From a checkpoint of a small sound classifier.
Model: 3.53M parameters, depths [1, 1, 2, 1], widths [96, 112, 144, 176].
Training: 3100 steps, held-out accuracy 98%.
Rows from block 4 of a small sound classifier, named by matrix and row number. Each number is 500 + 25 x the weight over its row's rms, rounded and kept within 0 to 999. All counts start at 0. Numbers have three digits each. After the name is the row's rms in percent of the matrix's.
After each channel's rows are labels from the 100 clips, of 14976, where the channel reaches its highest value: "lies over" is the class under the peak. Only what is clearly more common there than usual is listed. The data: synthesized solo parts of chorales (CocoChorales).
# conv: width-5 conv, stride 2 (model.blocks.4.conv.weight, 176x144x5, each kernel summed), inputs 0-71

conv.68 104:469524499477513523526490501468514490501492450538468529426512547506510532510526463488521492499503521551534533536519507481479525534519513543519490497465505516490472526492509500488451505531496518566492522535470506489519
lies over: C#4

conv.83 090:470521518517501507481469461501508506497525488501492512475544480470501484516510479525465478496500478530513538564580496481454517505524500494490512506508458498484486528479560544504561513550528513473477493530454566525483
lies over: D#4; E4

conv.160 092:490498546496519465518511492496458527508520452484459500571487527535461527506471485501457458512515457548563490462473485518528530520462470488532526509471509509491506542514470487504455516498508503454520498527518524483506
lies over: D3; E3

conv.77 089:449537530489475515517531510480521521506455467477504539588468509519502481525525518494484520469494473485521475488495490487497530528467498500480491499554507463476483457472504492533523478482499464510502512462455479467495
lies over: C#4

conv.15 096:508494525457508515521518494480513520454531476480538501510470513507541512469493502503482501550557494499548496500493480525522575524515496509476502542472488540520498506523507503489541490513487515472533493529487519489488
lies over: D3

conv.174 100:576496493463512479518509562525504520485507529472508483483481478501516492451481523493505488543464481476559526527504543524468538515487501520462488496504525490521487467471479512482511519469499494457516476550438519475547
lies over: F5

conv.172 106:487506529503506546499476546474529477496468499527493500450522494502494488500499503467538540484484478512548489534515514519469502484513501513539514491543495538463496514506568479573516491502488436530535574516457471520539
lies over: A4

conv.159 107:467491500477492472522516506487494481493521532500525518510448528526520472518485495487473484494505509481483466489454482540484527459503501552497529520517495600500514497511566463514513484511547497504519549499502505504498
lies over: A4

conv.18 096:502521498485470491526550503508477498534448481459546486511503516491498525547487542513484508514552467472511508492514516500494499501501493523484515485477514434517511476539489479571508572486478534517560491478478497532487
lies over: C#4

conv.130 101:542496494514503511487514521429506502492468564511523518537515433479463481495508513525471497490480506498518504515501494492544503464504485523507499481530553552476485493488517516461489512508494514484484552519480485484480
lies over: G#5

conv.66 097:496472481528478489515462545493533510527533542479513504475534468499512474488538518494533524497528471473497466509498489500468479516465548477514483452514543463498487537485518522513485464440488508480489530516518485501485
lies over: C5; B4

conv.37 103:488482524510506514498509501481479503522492540521495500533540485462515545516518499501481473496495486527496561522508495504526499468514455535505522486525505463511471492526545535529545509493509480517499464500476456491438
lies over: C#4

conv.138 098:459531500504561508508530508466468479495488488532487487489571504480521493499470497504477504490501496494518507477479545507521508534491473566473526496517477481501535474528486454535512530478538484485512479500484529490509
lies over: C#4; C4

conv.150 100:482470526467444512490481465488526460495519477509471508556482530499455514496482468490500419514521512468475487524484477537482476499529528510493526478501525472473501479564506511507487488540493490482525513496477462507487
lies over: D3; E3

conv.58 104:475503529478510495498491483492488454522504492498505506445488511526533509496490492509528519524487500471445462519509475523521478502522500529497458489526480478502522516522458463521486466495465529488508473487524515531465
lies over: D3; E3

conv.21 086:514480488484520554505488500503529512478482518522505500452487535500537494483477496490496480494485467474489522481554453500509475487509473460512521503502485517529524485489509502502497460512530550548466532531559475552496
lies over: A4; B4

conv.164 102:483498482484498507503525460449500551520502549499476500505524484445517508519522494529529475457505473499496535473510525500505488463487436535529536518500535522465444504496539535479476514480509486496514501520514462515519
lies over: A4

conv.112 104:459481517512520454491477467510483487472507485498479537521513475480458502503494501453476499490502482491449504493548495534532444560526532507480534513492466510523505531502490497511509476515473485519503492465497493508471
lies over: C#4

conv.173 097:475537494511496513485488492536483454485528516495496549525488497492459526475493534480480475516478449464468498489528496556486472508511489512492480481481501510528488513444516577491511495492503520467452461512493507504537
lies over: C#4

conv.157 097:493462491524499524493496493512511473504490489503477523485523470497496468494531522527488473525530495500486537562520477507472484512545471531494538479492540484489500529501480555494511493523488503481437491489497459498516
lies over: D#4

conv.98 110:466530483490501478480485519446523477509489510504491525470470529496497523460478455465518470486468515447504470481501505519525489502444488476479521489480463500481504499489450471529541493483530512511522531487480507516495
lies over: G#5

conv.131 089:467477546480515530511503519480503474485522473552479527479467488469514501516488500523505531500498525503492478504487500508498480486478485509489505477540522561495526506504576484491510489539521518499480555477482494518532
lies over: A4

conv.95 092:510499523470506497452486516489483521539475469486537488543485509507526487529503488562530508513492509518519492474467483527539504510493548503504499491533524472562533499478479508492478511489472512490478465505522498434487
lies over: C5

conv.117 102:498516518484524483504523487499526531497520497500460534499484559494544501486523473474466522527489502530537474516483560537551485489467486520482517480544497538502494554500512513485492526543515465503509518510486524516496
lies over: A4

conv.4 099:523502490504451493510489503485480468486500526498511494529515487476518534492484530493484546500497474531500482506512514501510561510532509464485469512472535509479497442518468470496547551532481503496532505492476480460464
lies over: D#4; F4

conv.91 094:464490498507520493499486501496492543474437503509490508516541513498517505535510512538521476459519489517540522545547534481478513477515470557481518490476486451476478462525510540485476509500497465497539470522451519496533
lies over: D#4; A3