From a checkpoint of a small sound classifier.
Model: arch crnn, activation mish, rnn gru.
Training: normuon at rate 0.0079, 3100 steps, batches of 64, held-out accuracy 98%.
Data: trained on synthesized solo parts of chorales (CocoChorales), 39062 training examples, 5.1 epochs.
Rows from block 3 of a small sound classifier, named by matrix and row number. Each number is 128 + 32 x the weight over its row's rms, rounded and kept within 0 to 255. All counts start at 0.
After each channel's rows are labels from the 100 clips, of 14976, where the channel reaches its highest value: "lies over" is the class under the peak. Only what is clearly more common there than usual is listed. The data: synthesized solo parts of chorales (CocoChorales).
# conv: width-5 conv (model.blocks.3.conv.weight, 144x144x5, each kernel summed), inputs 72-143

conv.113 [115 146 134  69 123 158 107  91 112 117 118 161 157 145 158 143 112  90 153 161 105 108 109 112  82  90 102 157 152 137 165  89  93 113 108 105 162 172 139 124 170 162  94  57 157 176 158 112 130 167 139 192  83 101 156  76  91 145 192 191 141 190 149  83 136 159 106 111  93 124 110 161]
lies over: silence; D#5

conv.92 [149 115 126 175 169  76 128 101  85 158 119  68 137  81  99 150 124 120  88 154 142 153 123  89  96 165  99 163  95 128  81 116 103 155 130 178 114  48 166 123 111 154 195 108 192  99 179 130 111 153 149 139 116  23 117 167 182 129 115  75 134  96  96 188  69 191 168 171 152  88 191 145]
lies over: G4; F#4

conv.138 [120 149 103 104 118 139 139 108  92 136 131 109 162 122 143 158 138 121  92 144 116  75  75 119 139 116 156 121 100 103 123 127  89 143 124 126 171 137  87 181 135 119 110 130 103 130 127  64  86 103 121 129  94 161 123 139 100  98 149 134 182  82 106 168 148  83 163 153 114 147 176 140]
lies over: silence; D#5

conv.61 [140 181 123 128 117 162 134 114 138 150 161 140 131 222 141 166 196  51 170 103 111 174 158 152 165 185 204 147  91 107 123  85 141 152 196 128 229 142 115  78 168 133 118 142 101 161 131 109  70 111 120 148 127 154 118  65 135 100 115 141 148 103 137 212  71 132 110 146 113 117 139 104]
lies over: C5; D#5

conv.141 [ 98 115  98  83 137 113 165  81 119 175 125 130 183 152  75 150 144 173 112 154 108 112 123 124 114 106 152 154 118  98 125  88 152 105 143 142  94 137 130 143 167 126 139 123 161 170  92 161 113 129 104 203 209 194 113 219 139 133 160  94 140  79 119 172 104  74 127 153 166 123  82 128]
lies over: C#4; D4

conv.140 [142 165  76 114 149 132 133 164 168 112  89 164 150 131 158 125 140 154 167  62 147  82 131 145 101 143  60  98 156 118 105 167 135 178 105 175 136 151 109 109 100 197 134 130 123  91 131  94 157 152 122  93 168 105  96 180 107 103 126 141 169  99  88 162 166  80 133 152 110 160 132 147]
lies over: D3

conv.98 [119 131  54  96 121 112 132 152 101 143  73  86 142 173  96 115 123 113 192 129 113  77  79 127 142  85  73 102 150 117 110 108 120 188 112 143 129 203  92  85 117 163 107 122 137 113 150 133 212 114  79 176 101 107 105 134 147 116 176 104 168  85 181 116 166 102 120 134 144 101 197 145]
lies over: D3

conv.59 [141 106 129 133 132 153 144 137  83 173 135  99  99 123 106  93 130 124 104 130 108 161  88 154  99 157 113 110  83 128  89  83 142 131 155 143  94  94 108 174 146  91 117  93 126 149 157 139 119 160 156 116 121 101  89 161 139 187 140 140 135 110 138 157 181 113 126 128 203 112 138 135]
lies over: G4; G#4

conv.82 [163 127 170 186  89 150 102 109 128 133 107  92 164 140 140 137 135 120 176 148  87 100 116 127  76 168 141 122  90  90  89 136  80  95 125 175 186 156 147 125 108 126 170 162 212 127 166 176 110 173 118 111  82  90  75 116 134  84 135 140  74 113 143 123 163 104 130 215 127 173 160 144]
lies over: F#4; G4

conv.88 [ 94 102 115 149  67 203 130  81  85 114  72  89 144 112 148 116 131 113 129 123 134 162 104  87 139 149 117 102 124  92 128 106 157 126 164 103 145  86 121 124 138 156  90 161 103 197 141  97 129 120 116 145 118 110 133 155  87  86 169 180  48 170 112  94 171  80 123 144 133 127 110 134]
lies over: D#5

conv.106 [134 115 129 173  99 138 148 146 116  79 159 152  97 128 151 127 171 123 120 111 107 100  99 110 106 114  91 151 195 173 109 116 146 174 115 148 151 157 125 162 178 168 174 114 134 133 146 116 150 163 143 111 113 129 140 105  43 148 126 117 143 141  98 152 192  73 123 109  84 168 175 127]
lies over: F4

conv.105 [ 93 182 131 118 117 142  88 156 197 179  98 106 129 139 141  86  64 154 173 102 182  61 143 201 140  95 146 118 138  96  86 146 164 106 151 171  90 137 141 118  98 137 126 154 139 127 112  89 105 114 121 110 121 187  76 117 115 145 118  98 111 148 145 148 124 154 136 142 131 117 199 134]
lies over: G3; E3

conv.47 [116 132 123 151 130 181 155 151  90  59  98 175 126  95 108  66 156 166  93 113  88 128 183  93 141 118 125 116  57  83  92  75  74 100 135 105 129 112 163 179 111 125 108 172 144  80  98 126 106  99 113 128 173 170 152 103 136 104  93 132 187  63 167  74 149 115 121 148 131 104  97  85]
lies over: G5

conv.75 [ 91 145 117 197 131 152 122  96  90 124  85 159 140 105 130 124 136 136 130 203 152 108 133 141 163 173  63 103  84 147 110 126  59 146 125 120 184 150 163  74  96 148 165 105 146  88 134 107 132  92 204 168 202 107 155 132 184 116  94 126  81 114  98 173 123 135 143 144  99 110 186  73]
lies over: G4; F#4

conv.28 [128 103 122  95 116  93 151 124 117 134 102 115 120  81 151  64  61 123 103 156 178 121 131 126 144 140  88 119 137 138 102 115 153  98 179 159 138  83 182 122 109 146 187 166 195 134 114  86 103 101 129 124 135 157  96 132  91  94 143 176  95 121  96 173 127 119 177  70  90 184  79  81]
lies over: A#4

conv.130 [150 110 141 103 112 126 129 126 167  99 131 129 111  99 140 130 142  85  80 120  63 131 175 131 126 170 109 169 113 176  81 142  96 123 126 147 102 103 129 112 140 115 167 136 171  73 101 147  71 119 132  88  85 170 118  99 111 135 126 101 145  78 177 177 190 161 167 123  80 145 149  98]
lies over: A4; G#5

conv.74 [177 129  74 130 157 136 174  80 159 154 126 119 149 167  71  99 126 141 152 115 110 198 175 144 114 137 133 107 107 108  50 120 104 117  99 110 116 173 121 168 134 179 176 179 131 151 168 146  86 141 153  92 105 188 160 153  90 115 120 184 104 126 186 141 123 152 187 142 104  86 110 121]
lies over: A4; F#4

conv.139 [153 176 109 134 115 159 124  91  99 112 144 161 152  79 183 118 149 142 101 139  91 161 120 151 171 139 105 156 122  70 133 108 136 131 121 127 189 117 111 111 155 111 156  90 185 148 135 110 110 115  73 141 127  86 115 167  84  98 171 127 155 155 150 141 136 142 134 164 165 185 141 137]
lies over: silence

conv.11 [ 98 124 166 107  86 105 133 189 178 136 124 161 105 166  97 108 148 185 116  96  82  83  97 129 101 118  95 211 121 137 114 124  87 124 115 164 133  45 117 125 137  84 122 169 158 143 186 148 157 126 118 128 163 122 133 135 115  84 116  88 170 185 113 188 154  90 158 142 170 117 181  94]
lies over: A#4

conv.17 [178 175 167 122  90  93 154 149 111 167 179  98 156 101 136 136  97 175 147 123 111 141 142 164 121  92 195 163 171 164  67  91 142  93 177 134  93 143 119 117 123 147  80  95 125 165 158 131 192 179 102 176 106 176  82 121 139 136 144 122 105 100 144  92 118  94 126 142 177 116 133 145]
lies over: A#3

conv.129 [141 168 138  87  46 147 139 115 117 142 163  64 161 104  67 151  82 171  97 126 133  88 133 110 160  99 124 153 107 190 183  99 123 151 166 111 122 160 154 140 170 134 131  79 122 202 120 125 117 157 108  88  74 149  67 144 103 140 147 106 171 193 170 114 137 148 166 182 118 183 127 174]
lies over: A3

conv.33 [126 123 171 100 128 113 101 186  87  97 112  55 174 190 111 132 156 139 139 111 112 171 140 113 179 140 189 163 127 112 119 133 149 109 106  96 164 187 129 144 153 135 116  98 142 165 152 130 205 174  80  90 130 179 115  84 133 146 126 127  67 118 200 178 198  92 138 146  71 118 126 107]
lies over: E4

conv.73 [ 67 158 144  47 136  63 152 137 108 151 134 166 129  97 144 133 118 116 107 152 134 137 138  82 143  79 107 166 166 154 157 151 112 115 115  79 111 107 162 108  97 176 129  94 100 134  70 149 228 130 116 176 157  83 135 120 159  89 110 136 100 100 171  78  59 171  89 116 124  89  67 126]
lies over: A4

conv.7 [114 126 150 162  97 139 126 116 154 120 156 133  76 133 142 101 136 110 144 138 130 107 165 134  93 127 129 169 153 152 117 118 127 148 130  96 126  80 114 103 108 138 103 149 139 111  69 117 105 144 145 148 177 100 125 122  90 130 133  58 191  93 112 147 155  99 134 108 123 149 180 117]
lies over: E5; F4

conv.66 [117 174  81 120 186  88 123 127 184 160 140 160 136 127 145 115 134 128 137  58 147 161 169  91 107 145 163 134 144 134 148 118 149 151 129  84 121 122 115 137  92  93 122 104 134  96 106 153  38 145 132 106 113 195 134 124 191 103 167 166 122 133 167 134 118 181 117 119 137  74 113 103]
lies over: A4; G#5

conv.50 [111 130 102  96 113 116 128 110 151 133 168 208  79 101 162  92  81 162 123 152 112  81 101 114 123 105 110 134 101  73  85 129 150 106 114 144 109 127 157  48 103  90 161 198 100 110 111 103 128 133  89 128 104 105 171  78 149 149 147 113 139 121 125 156 163  92 144 106 130 111 156  86]
lies over: C5; B4

conv.83 [125 140 166  69  94 158  89  86  84 114 107  88 113  67  54 123  53  88  91 135 113  75  90  83 122 150 102 176 126 136  91 163 127 157  83 104 132 159  98 133 183 146 118 174 148  77 114 150 198 135 160 107  86 112 112 140  86 172 114 113 180 104 110 101 188 148 144 152  61  99 139 173]
lies over: E4

conv.86 [145 117 130 130 131 145 185 189 172 105 152 199 185 185 100 141 148 174 142 121 121  87 149 106 154 139 134  93  99 110 171 142  99  93  60 118 129 148 116  76  86  90 175 191 186 141 138 100 129 104  98 138 188 145 171 163  73  95 180 165 136 158  63 138 141  77  95 105 136  98 157 109]
lies over: A#4

conv.99 [153 154 119 160 153 104 129 156 174 107  98  94 132  98  87  76 144 116 147 146  89 146 117 174  94 161 101 109 127 128 157 143 127  94  88  61 169 149 103 122  89 178  75  99  79 116  78 115 145 114  62 185  87 138  69  94 173 120 131 130 108  61 137 114 121  58  83 154 125  67 132 129]
lies over: A4; D3

conv.60 [ 95  67 135 133  77 161  90 113  82  95 105 147 145 154 161 171 132  92 138  94  82  95 216 146 128  66  66 146 154 120 158 130 143 168 122 115 109 129 130  67 137  94 184 111 117 133 107 114 136 101 113 107 136  80 111 148  86 119  58  93  96  95  69 114 162 121 121 141  78 145 110 183]
lies over: F4

conv.114 [138 146 114  75 161 113 139  99 120  78 124  94 110  78 113  42 192 142 106 118 110 137 114 144 103 123 125  83 124  91  69 136  85 133 206 180 112  67  76 146 107  47 140 113 179 150 139 163 116 133 107  77 132 121  93 135 137 131 132  95 110  59 139 107 161 113 144 121 138 153 112  92]
lies over: D#5

conv.54 [143 149 136 104 150 173 122 133 116 131 160 151 192 112 124 110 155 144 163 156  87 125 104 139 173 119 111  99 144 125 148 165 111 116 173 154 108 156  77 158 133 129 168 166 140 170 171 133 186 147  96 121 165 136 191  83 112 200 141 103 161  70 169 144 148 140 166 176  92  68 125 147]
lies over: F3; B3

conv.51 [137 122 139 170 183 127 171 122 156 132 150 156  94 144 138 208 143 144 160 148 114 171 175 134  76 155 135  96 132  87 116 119 100 153 113 195 100 209 131 123 139 141 130  97 130 120 118 175 138 145 117 132 140 117 123 131 206  85 201 151 158 105 147 113 132 216  82 164 185  87 153 155]
lies over: silence; D#5

conv.53 [103  68 101 153 188 133 137 106 137 117 122  63 139 121  82 141 168 150 120  82 131 164  93  84  58 138 115 111 152  72 143 116 128 154  91  71 149  93 128 105 142  99  76 110 134  83  59 133 179  82 108 199 127 182 108 124 162 128 168 133  94 151 161 121 123 122 121 157 173 118 108 105]
lies over: C#4

conv.21 [142  95 163 130 105  87 157 152 188 115 177 139 121 159  89  89 182 174 140 171  89 110 109 152 159 120 152  80  93  77  68 129 125 183 101 122 131 116 150 152  98 140 128 107 163 116 128 120 182  51  95 141 171  62 109 127 131 101 190 125  95  90 119 182  86  62 144 162 130 148 171 136]
lies over: B4

conv.95 [150 167  92 163  79 126 123 132 131  55 149 116 151 135 160 111 110 180 156 157 142 101  97 133 139 125 162 143  91 145 115  84 114 126 161  91 137 150 133 146 167 111 119  92  94 114 168 130 122 161 107 161 103 227 166  65 167 116 148  75 124  83 188  91  85 139 178 115 114 131 149 160]
lies over: F#4; C#4

conv.78 [139 159 122 186 158 181 120 182 116 104 145 136 161  86  86 115 147 151 132 112  54 109 100 104 171 142  75 116 143 146 173 106 135 116  72 117 141 211 158 110 155  93  90 137  66 112 118 191 127 174 148 154 153 112 136 162 122 134 134 127 105 154 152 132 147 130 165 130 176 122  96 139]
lies over: A#4

conv.16 [104  89  75 128 120 107 126 129 162  90 149  79 124 153 152 116  99 141  94 146 110 130 180 133 167 127 132 128  62 164 118 152 105 182 121  99 111 157  90  85 110 132 189 123 146 102 193 103 120  68 148 139  79  81 114  95 104 107 121  63 147 140 143 101 142 125 139 104 125 165 129 121]
lies over: silence

conv.85 [ 49 115 153 107 133 145 136 124 140 181 157 111 141 105 128 143 165 157 107 131  81 107 124 123  73 131 144 146 214 174 151 106 136 131 104  71 143 148  80 151 134 176  92 109 134 182 125 108 174 138 125 220  73 113 142 111 107 127 107 129 146 140 125 162 110 125  79 104 192  57 101 176]
lies over: A#3

conv.134 [140 136 105 166 112  82 112 170 174 135 130 114 123 117 149 103 160 141 123  79 116 115 186 153 148 178 131 161 165 153 126 125  95 130  90  84 156 151 140  93  98 154  92  75  79 105 111 183 118 142  90 168 118 114 124 156 198 131 136 112 148  70 132 185  91 155 141 114 144  48 171 145]
lies over: F#4; G4

conv.87 [115 108 120 154  96 157  99 144 168  87 126 113 132 110 101 165 122 152 152 119 119 126  60  78 164 127 178  99 148 169 154 109 113 113 105 120  72 205 126  84 181 131 133 193  85 132  89 141 105 122 191 146 103 117 102 147 123 102 120 161 145 182 110 121  88  99 163  88 139 139 155 153]
lies over: E3; F3

conv.29 [136  85 152 199 173 100 141 201  91 139 131  98 108 120 131 187  65  88 133 199 119 173 219 121 164  86 101 132 103 129 149 132 114 117 126 140 151 184 118 106  99 153 127 106 155  92 115 103 142  67 145 100 165 119 172 165 147  89  95 113 109 147 132  42 145 131 108 116 117 160  84 119]
lies over: silence

conv.121 [135 123  98 144 155 114 133 178 110 154 151 204  82 202 123 141 128 139 128  83  69 139 123  64 133 150  96  82 120 158 159  98 138 128  55 174 126 179 132  96 101 117 131 137 125 132 143 160 134 164  66 100 128 128 112 114 161 145 143 138 160 146 112 114  79 162 115 164 167 124 108 143]
lies over: A#4

conv.93 [135  96 136  72 129 124  91 156 102 144 150  82  91 102 171 106  62 119  83  92 181 130 122 150 123 137 139 123 125 155 116 102 194 100 123 154  52 125  93 134  74 101 152 166 124  86 117  70  85  93 171 125 125 104 141  78 155 157 118  80 104 146 101 129 151  76  82  83 128 120  90 129]
lies over: B4

conv.122 [100 176 117 173 109 188 128  98  94  99  78  91 131 126 122 121 108 123 123  86 196 136 136 133 103 137 103  93 185 116 130 149 135 114 111 169 136 130 123 119 114 162 109 114  82 136 113  87 215 170  83  56 183 116 145 150 113  91 163  69 188  85  95 111 188  89 143 110 115 135 151 124]
lies over: D3; E3

conv.120 [136 101 122 180 120 145 129 106 152 163 104 140 137 142 186  95 119  99 168  60 159 138 117 112  53 126 150 102 138 170 154  85 129 168 122 105 147 108 145 150 172 111 111  65  96  93 105  80  81 119 149 175 122 156 122  86 142 143 203 167 127 150 130 170  84 122 102 136 171 148 143 119]
lies over: F5; D#5

conv.8 [123  99 130 114 115 142 102  79 155  66 109 139 138 182 184  85 133 157 136 139 124 139 108  74 179  66 120  83 153 163 134  79 134 165 147 108 153 159 113 116 147 145 132 100  66  92 147  68 144 129 149 114 155  88 182 155 114  45 117 197 180 197 169  94 182 112  91 113  88 187 111 136]
lies over: D#5

conv.45 [171 132 211 126  93 154 135 178 124 136 151 146  92 107 142 131 118 164 137 121 157 101 176  88 158 111  92 137 182 184 149 105 165  85 104 139 113 138 158  86 139 150 162 158 121  90 116 219 127 133 127  95 136  95 195  99 136 188 103 107 190 145 177 112 170 144 110  78 149 105 114 117]
lies over: A#3

conv.38 [ 88 124  97  95  88 169 134 154 103 124 117 162 116 122 161 117 122 136 116 138  90 126 137  73 117 158 117 138 129  84  70 169  69 190 151 134 168 170 188  99 140 116 118 130 143 144  72 116 113 113 140 193 169 123 110  92 105 124 170 116 143 135 118 113 155 154 141 129 124 149 179 130]
lies over: F5

conv.49 [159 124 118  59 144 129 157 142 182  96 180 134 104 161 161 148 137 153 128 113 136 120 161 140 159  84 160 143 128 127  76 113 145 148 131 136 115 144 146 136 150 118 187 217 116  57 110 164 187 152 143 166  87 170 161 105 118 105  98 139 168  59 186 129 127 140 171 125 114  91 163 115]
lies over: G#5; A4

conv.125 [162 131  95 184 205 170 167  84 118 195 105 172  76 160 153 143 147 117 133  77  93 122 150 148 124 160 134 120 137 108 140 151 106 119  86  95 140  77 139 195 189 187  90 144 130 168 153 114 158 105 116 102 160  77 140 171 122 116 175 172  79 126  88 173  95 134  96 129  98 179 122 137]
lies over: A#4; B4

conv.96 [121 125 157 113  98 124 124  92 124  81  95 107 152  81 100 152 169 132 115 116 121  47 196 120 112  97  93 112 149 144 131  82 119 113  96 113 125 113 117 120 166 100 125  83  98 132  79 124 138  98 112 156 168  89 161 100 115  59 164 131 146 140 197 115  87  65  92 109 171 134 138 122]
lies over: E5

conv.6 [166 149 119  67 145 143 132 115  74 116 147 148 162  86 148 155 107 127 127 131  73 123 151 121 108 132 151 145 143 123 131  87  95 154  97 127 119 170 136 135 188 120  92 139  87 143 111 146 136 159 158 189 169 135 126 169 107 145 182 184 159 120 139  91 193 126 170 145 201 140 125 117]
lies over: D#5

conv.108 [114 117 158 140 137 105 151 142 150 160 111  94 102 190 138  91 115 137 119  51 103 138 130 126 130 139 131  94 118  68 111 114 112 100 143 104 147 168 148  83 112 135  81 103  64  99 116 180 107 118 146 164 159 138 152 142 154 147 166 173  94 163 135 111  86 115  88 157 201 139 150 122]
lies over: F5

conv.35 [132 133 147 156 116 153 125 125 110 154 169  96 133 140  52 111  90 202  86 147 113 147  87 113  88 134 183 116 106 104 133 123  82 142 144 107 129 180 131 137 150 103 137 131 174 187 110 132  76 116 121 101 119 162  99 153 123 146 105 145 124 147 155 109 114  85 127 119 131 117 154 165]
lies over: E4; D#4

conv.116 [132 146 145  91 105 110 150 128 175 161 136  53 104 123 124 138 159 148 142 191 132 168 127 190 137 110 117  89  51  78 121 111 128 135 194 143 147 118 145 118 123 132 124 121 129  83 169 104  71  96 190  75  98 179  47  98 106 172  81  99 105  93 149 172  86 145 146 125 126 104 178 144]
lies over: G5

conv.77 [167 117 103  86 119 156 121  62 118 100 170 121 160 152 131  95 158 105 169 140 128 134  92 114 141 148 125  97 142 118 101  76 164 127 132 112 139 124  77 119 111  96 165 171 107 129 112 106 147  69 143 117 126 123 180  82  41 142  96 154 118 141  66 131  97 136 121 106 131 147 135 126]
lies over: C5

conv.56 [132 128 159 146 143 159 154 142 176 150 215 167 192 128  77 147  97 109 124 105  91 196 180 115 170 139  98 109 105 151 103 119 147  81 121 105  48 154 138 139 131 129 150 131 105 145 144 147 164 146 160 124 137 122 126  61 141 161 141 104 125 124 128 137 126 196 160 168  93  45 126 115]
lies over: A4; D#5

conv.58 [156 120  93 125 104 161 117 135  95  97 119 124 176  98  48 139  97 141  63 121  86 110  40 124 110 208 142  89 174  57  97 130 134 151 111 118 116 101 153 167 174  92 106 142 158 161  73 159 179 153 180 118 147 101 104 145  82 134 150  70 135  79  82 104 158  66 152 118 134 110 106 177]
lies over: F3; G3

conv.65 [108 131 126 128  79 111 109 140 153  91  80 115  29 108  93 130 160 147  64 170  97 123  98 160 189 167 124 173 134 135 122 109  62 154 206 145 103 115 160 117 106  96  51 124 174 113  64 144 119 141 177 130 169 110 101  93 120  98 150 135 150 117 138 111 114 163  98 134 164 129 126 119]
lies over: G5

conv.79 [113 157 132 131 139 149 103 145 129  26 138 110 144 140  97 172  93 167  98 107 141 122 145 108 156  96  96 146  95 153 121  97 122 184 127  81 116 173 175 154 168 139  90 113 113 186  66 139 129 100  80 177 104 171  99 161 132 123 161 107 190 129 147 107 132 150 144 138 152 103 154 162]
lies over: A#3

conv.67 [125 172  86 112 138 112 137 171 157 106 177 135 180 176 157 114 126 179 128  83 127 138 100 118 152 116 146 142 145 108 143 110 115 121 106 119 139 218 135 135 154 190 145  85 105 152 130 164 158 122 139 108 173 145 151 119  87 113 148 177  71 132 119 133  92  66 143 149 114 148 120 144]
lies over: C#4; E4

conv.55 [147 155 137 177  81 117  77 157 133  97 125 141  81 114  93 145  79 141 137  96 140 129  82 100  98  32 102 191 137 113 185 166  91 174  94 161 160  99 133 103 147 161  91 122 100  99 107 131 146 122 166 119 138  90 150  93  46 111 162 122 189 139  92 134 132 121 135  94 173 147 152 143]
lies over: D3; E3

conv.110 [ 68 105 164  85 154 136 130 110 144 131 147 116 129 115 144 113 125 170  90 139 136 110  85 117 185 154 113 192  87 255 153 147  95  93 172 110 111 126 122 109 120 138  84 136 224 125 141 106 143 161 140 130 113 107 166  74 152 158 102 111 150 160 143  96 114 130 106 112  95 212  77 136]
lies over: G5

conv.109 [154 178  80 130  98 139 158 129 100 146 125  51  88 122 142 122  89  94 117 122 162 110 158 188 133 119 130 185 123  81 101 165 128  60 216 102 114 120  94 101 179 173 127 156  85 137 170  80 188 156 127 129 143 120 113  71  87 101 102  88 140 157 138  90 145 140 146 112 136 113  96 137]
lies over: E3

conv.142 [157 129 119 124 129 161 143 150 128 145 152  95 140 181 193 139 164 157 121 130  90 123 107 152 155 171 143 101 165 109 113 114 156  96 158 136 103 100  99 132 140  80 158 116 181  93 235  49 128 133 188 120 161 165 157 125 119 145 104 141 129 143 126  97 168 113 106 150 133 152 111 128]
lies over: D#5; G5

conv.118 [140 151 170  73 126 165 113 133 138  77 172  91 161 111 137 120 131 132 163 128 217 130 109 136 107 134 147 146  90  76 145 127 163  73 154 204  81 111 134 151 109 150 111  74 105 123 199  94 164 103 173 147 118 177 128 102 108 137 151 129 122 167 164 146 135  75 174 111 125 104 109 156]
lies over: E3; D3

conv.62 [116 105 160 155 215 127 156 165 102 105 172  99 107 152 124  98 134 149  92  93 145 147 124 141 114 191 135 129 132 160 136 127  75 114 105 147 150 156 136 109 132 140 127  73 181  85 109 109 169 110 166 114 120 176  27  94 106 145 135  64  98 120 180 143 164 113 132 147  47 132  99 127]
lies over: A4

conv.34 [115 104 137 127 130 178 135  96 140 123 128 130  80 111 135 145 115 112 132 149 150 135 105 153 117 133  98 117 228  90 104  70 130 142 106 203 164 131  83 199 131 136 171  99 147 175 138 162 137 151  94  82  81 123 134  98 112 184 133 128 187  82  88 168 165 164 160  87 155 113 208 134]
lies over: D3; B3

conv.71 [169 125 113 140 171 170 154 187 140 128 144 111 152  57 112 126 141 168 162 118 116 155 115 156 113 177 171 146 123  90 187 150 118 145 141  99 127  86 135 149 107 118 148 160 136 125 158  82 133 127  91 162 124 139 143  64 110 115  84 117 119 187 102 112 112 154 134  67 103 114 139  90]
lies over: A#4

conv.117 [119 103 145  93 101 157 143 144 126 143  68  98 136 191 175 118 136  76  72 153 180 123 162 109 105 131 136 160 107 187 100 161 193 133 142 140  92  97 143 107 130 144 144 130 151  82 104 126 133 104 166 170 129 146 152  94 147 145 114 157 107  69  62 147  64 145  56  98 130 163 128 109]
lies over: C5; B4

conv.23 [100 166 107  97 101  96 123 129 117 194  62  96 102 126 120 153  89 102 198  95 143 165  83 154  88 130 124 149 151 136 168 162 103 158  57 147 133 113 165 132 192 193 150  55 118 106 161 134 129 111 121 121 106 102 108  98 104 111 152 156  98 103 112 147  57 126 173  90 121  90  98 142]
lies over: D3

conv.135 [101 182 158 160 120 121 157 121 126 146 100 170 125 151 118 101 184 101 155 152 148 129 116 136  91 150 114  90 107 126 107 196 147 128 150 134 124 134 161 161  97 124 144 115 108  78  79 151 124 119  87 162 149 141 126 120 124 100 141  96 134  45  87 174 113 140  79 169 118  74 111 133]
lies over: F#4

conv.19 [138 130 118  85 156 133 125 109  74 123 121 136 184 117  62 178 127 187 150  47 100 212 106 103 160 143 152 156 108 115 142 146 105 149 122  94 163 164 115 156 186 132 121 116 126 182 112  82  60 120 164 108 118 112  67  82  76 143 122 158 103 133 140 144 128  99 174 124  79 112 185 154]
lies over: D#4

conv.69 [118 139 129 108 163 120 132 125 106 118 167 113 169 140 108 176 128  96 119 141 124 179 165 135 111 119 126  77 177 143 131 118 122 157  73 159  84  91  86 181 175  92 102  88 181 217 141 160 166 179  82 127 104 104  89 183  69 218  73  83 117 169  82 143 171  92 155 111 154  95 130 179]
lies over: F3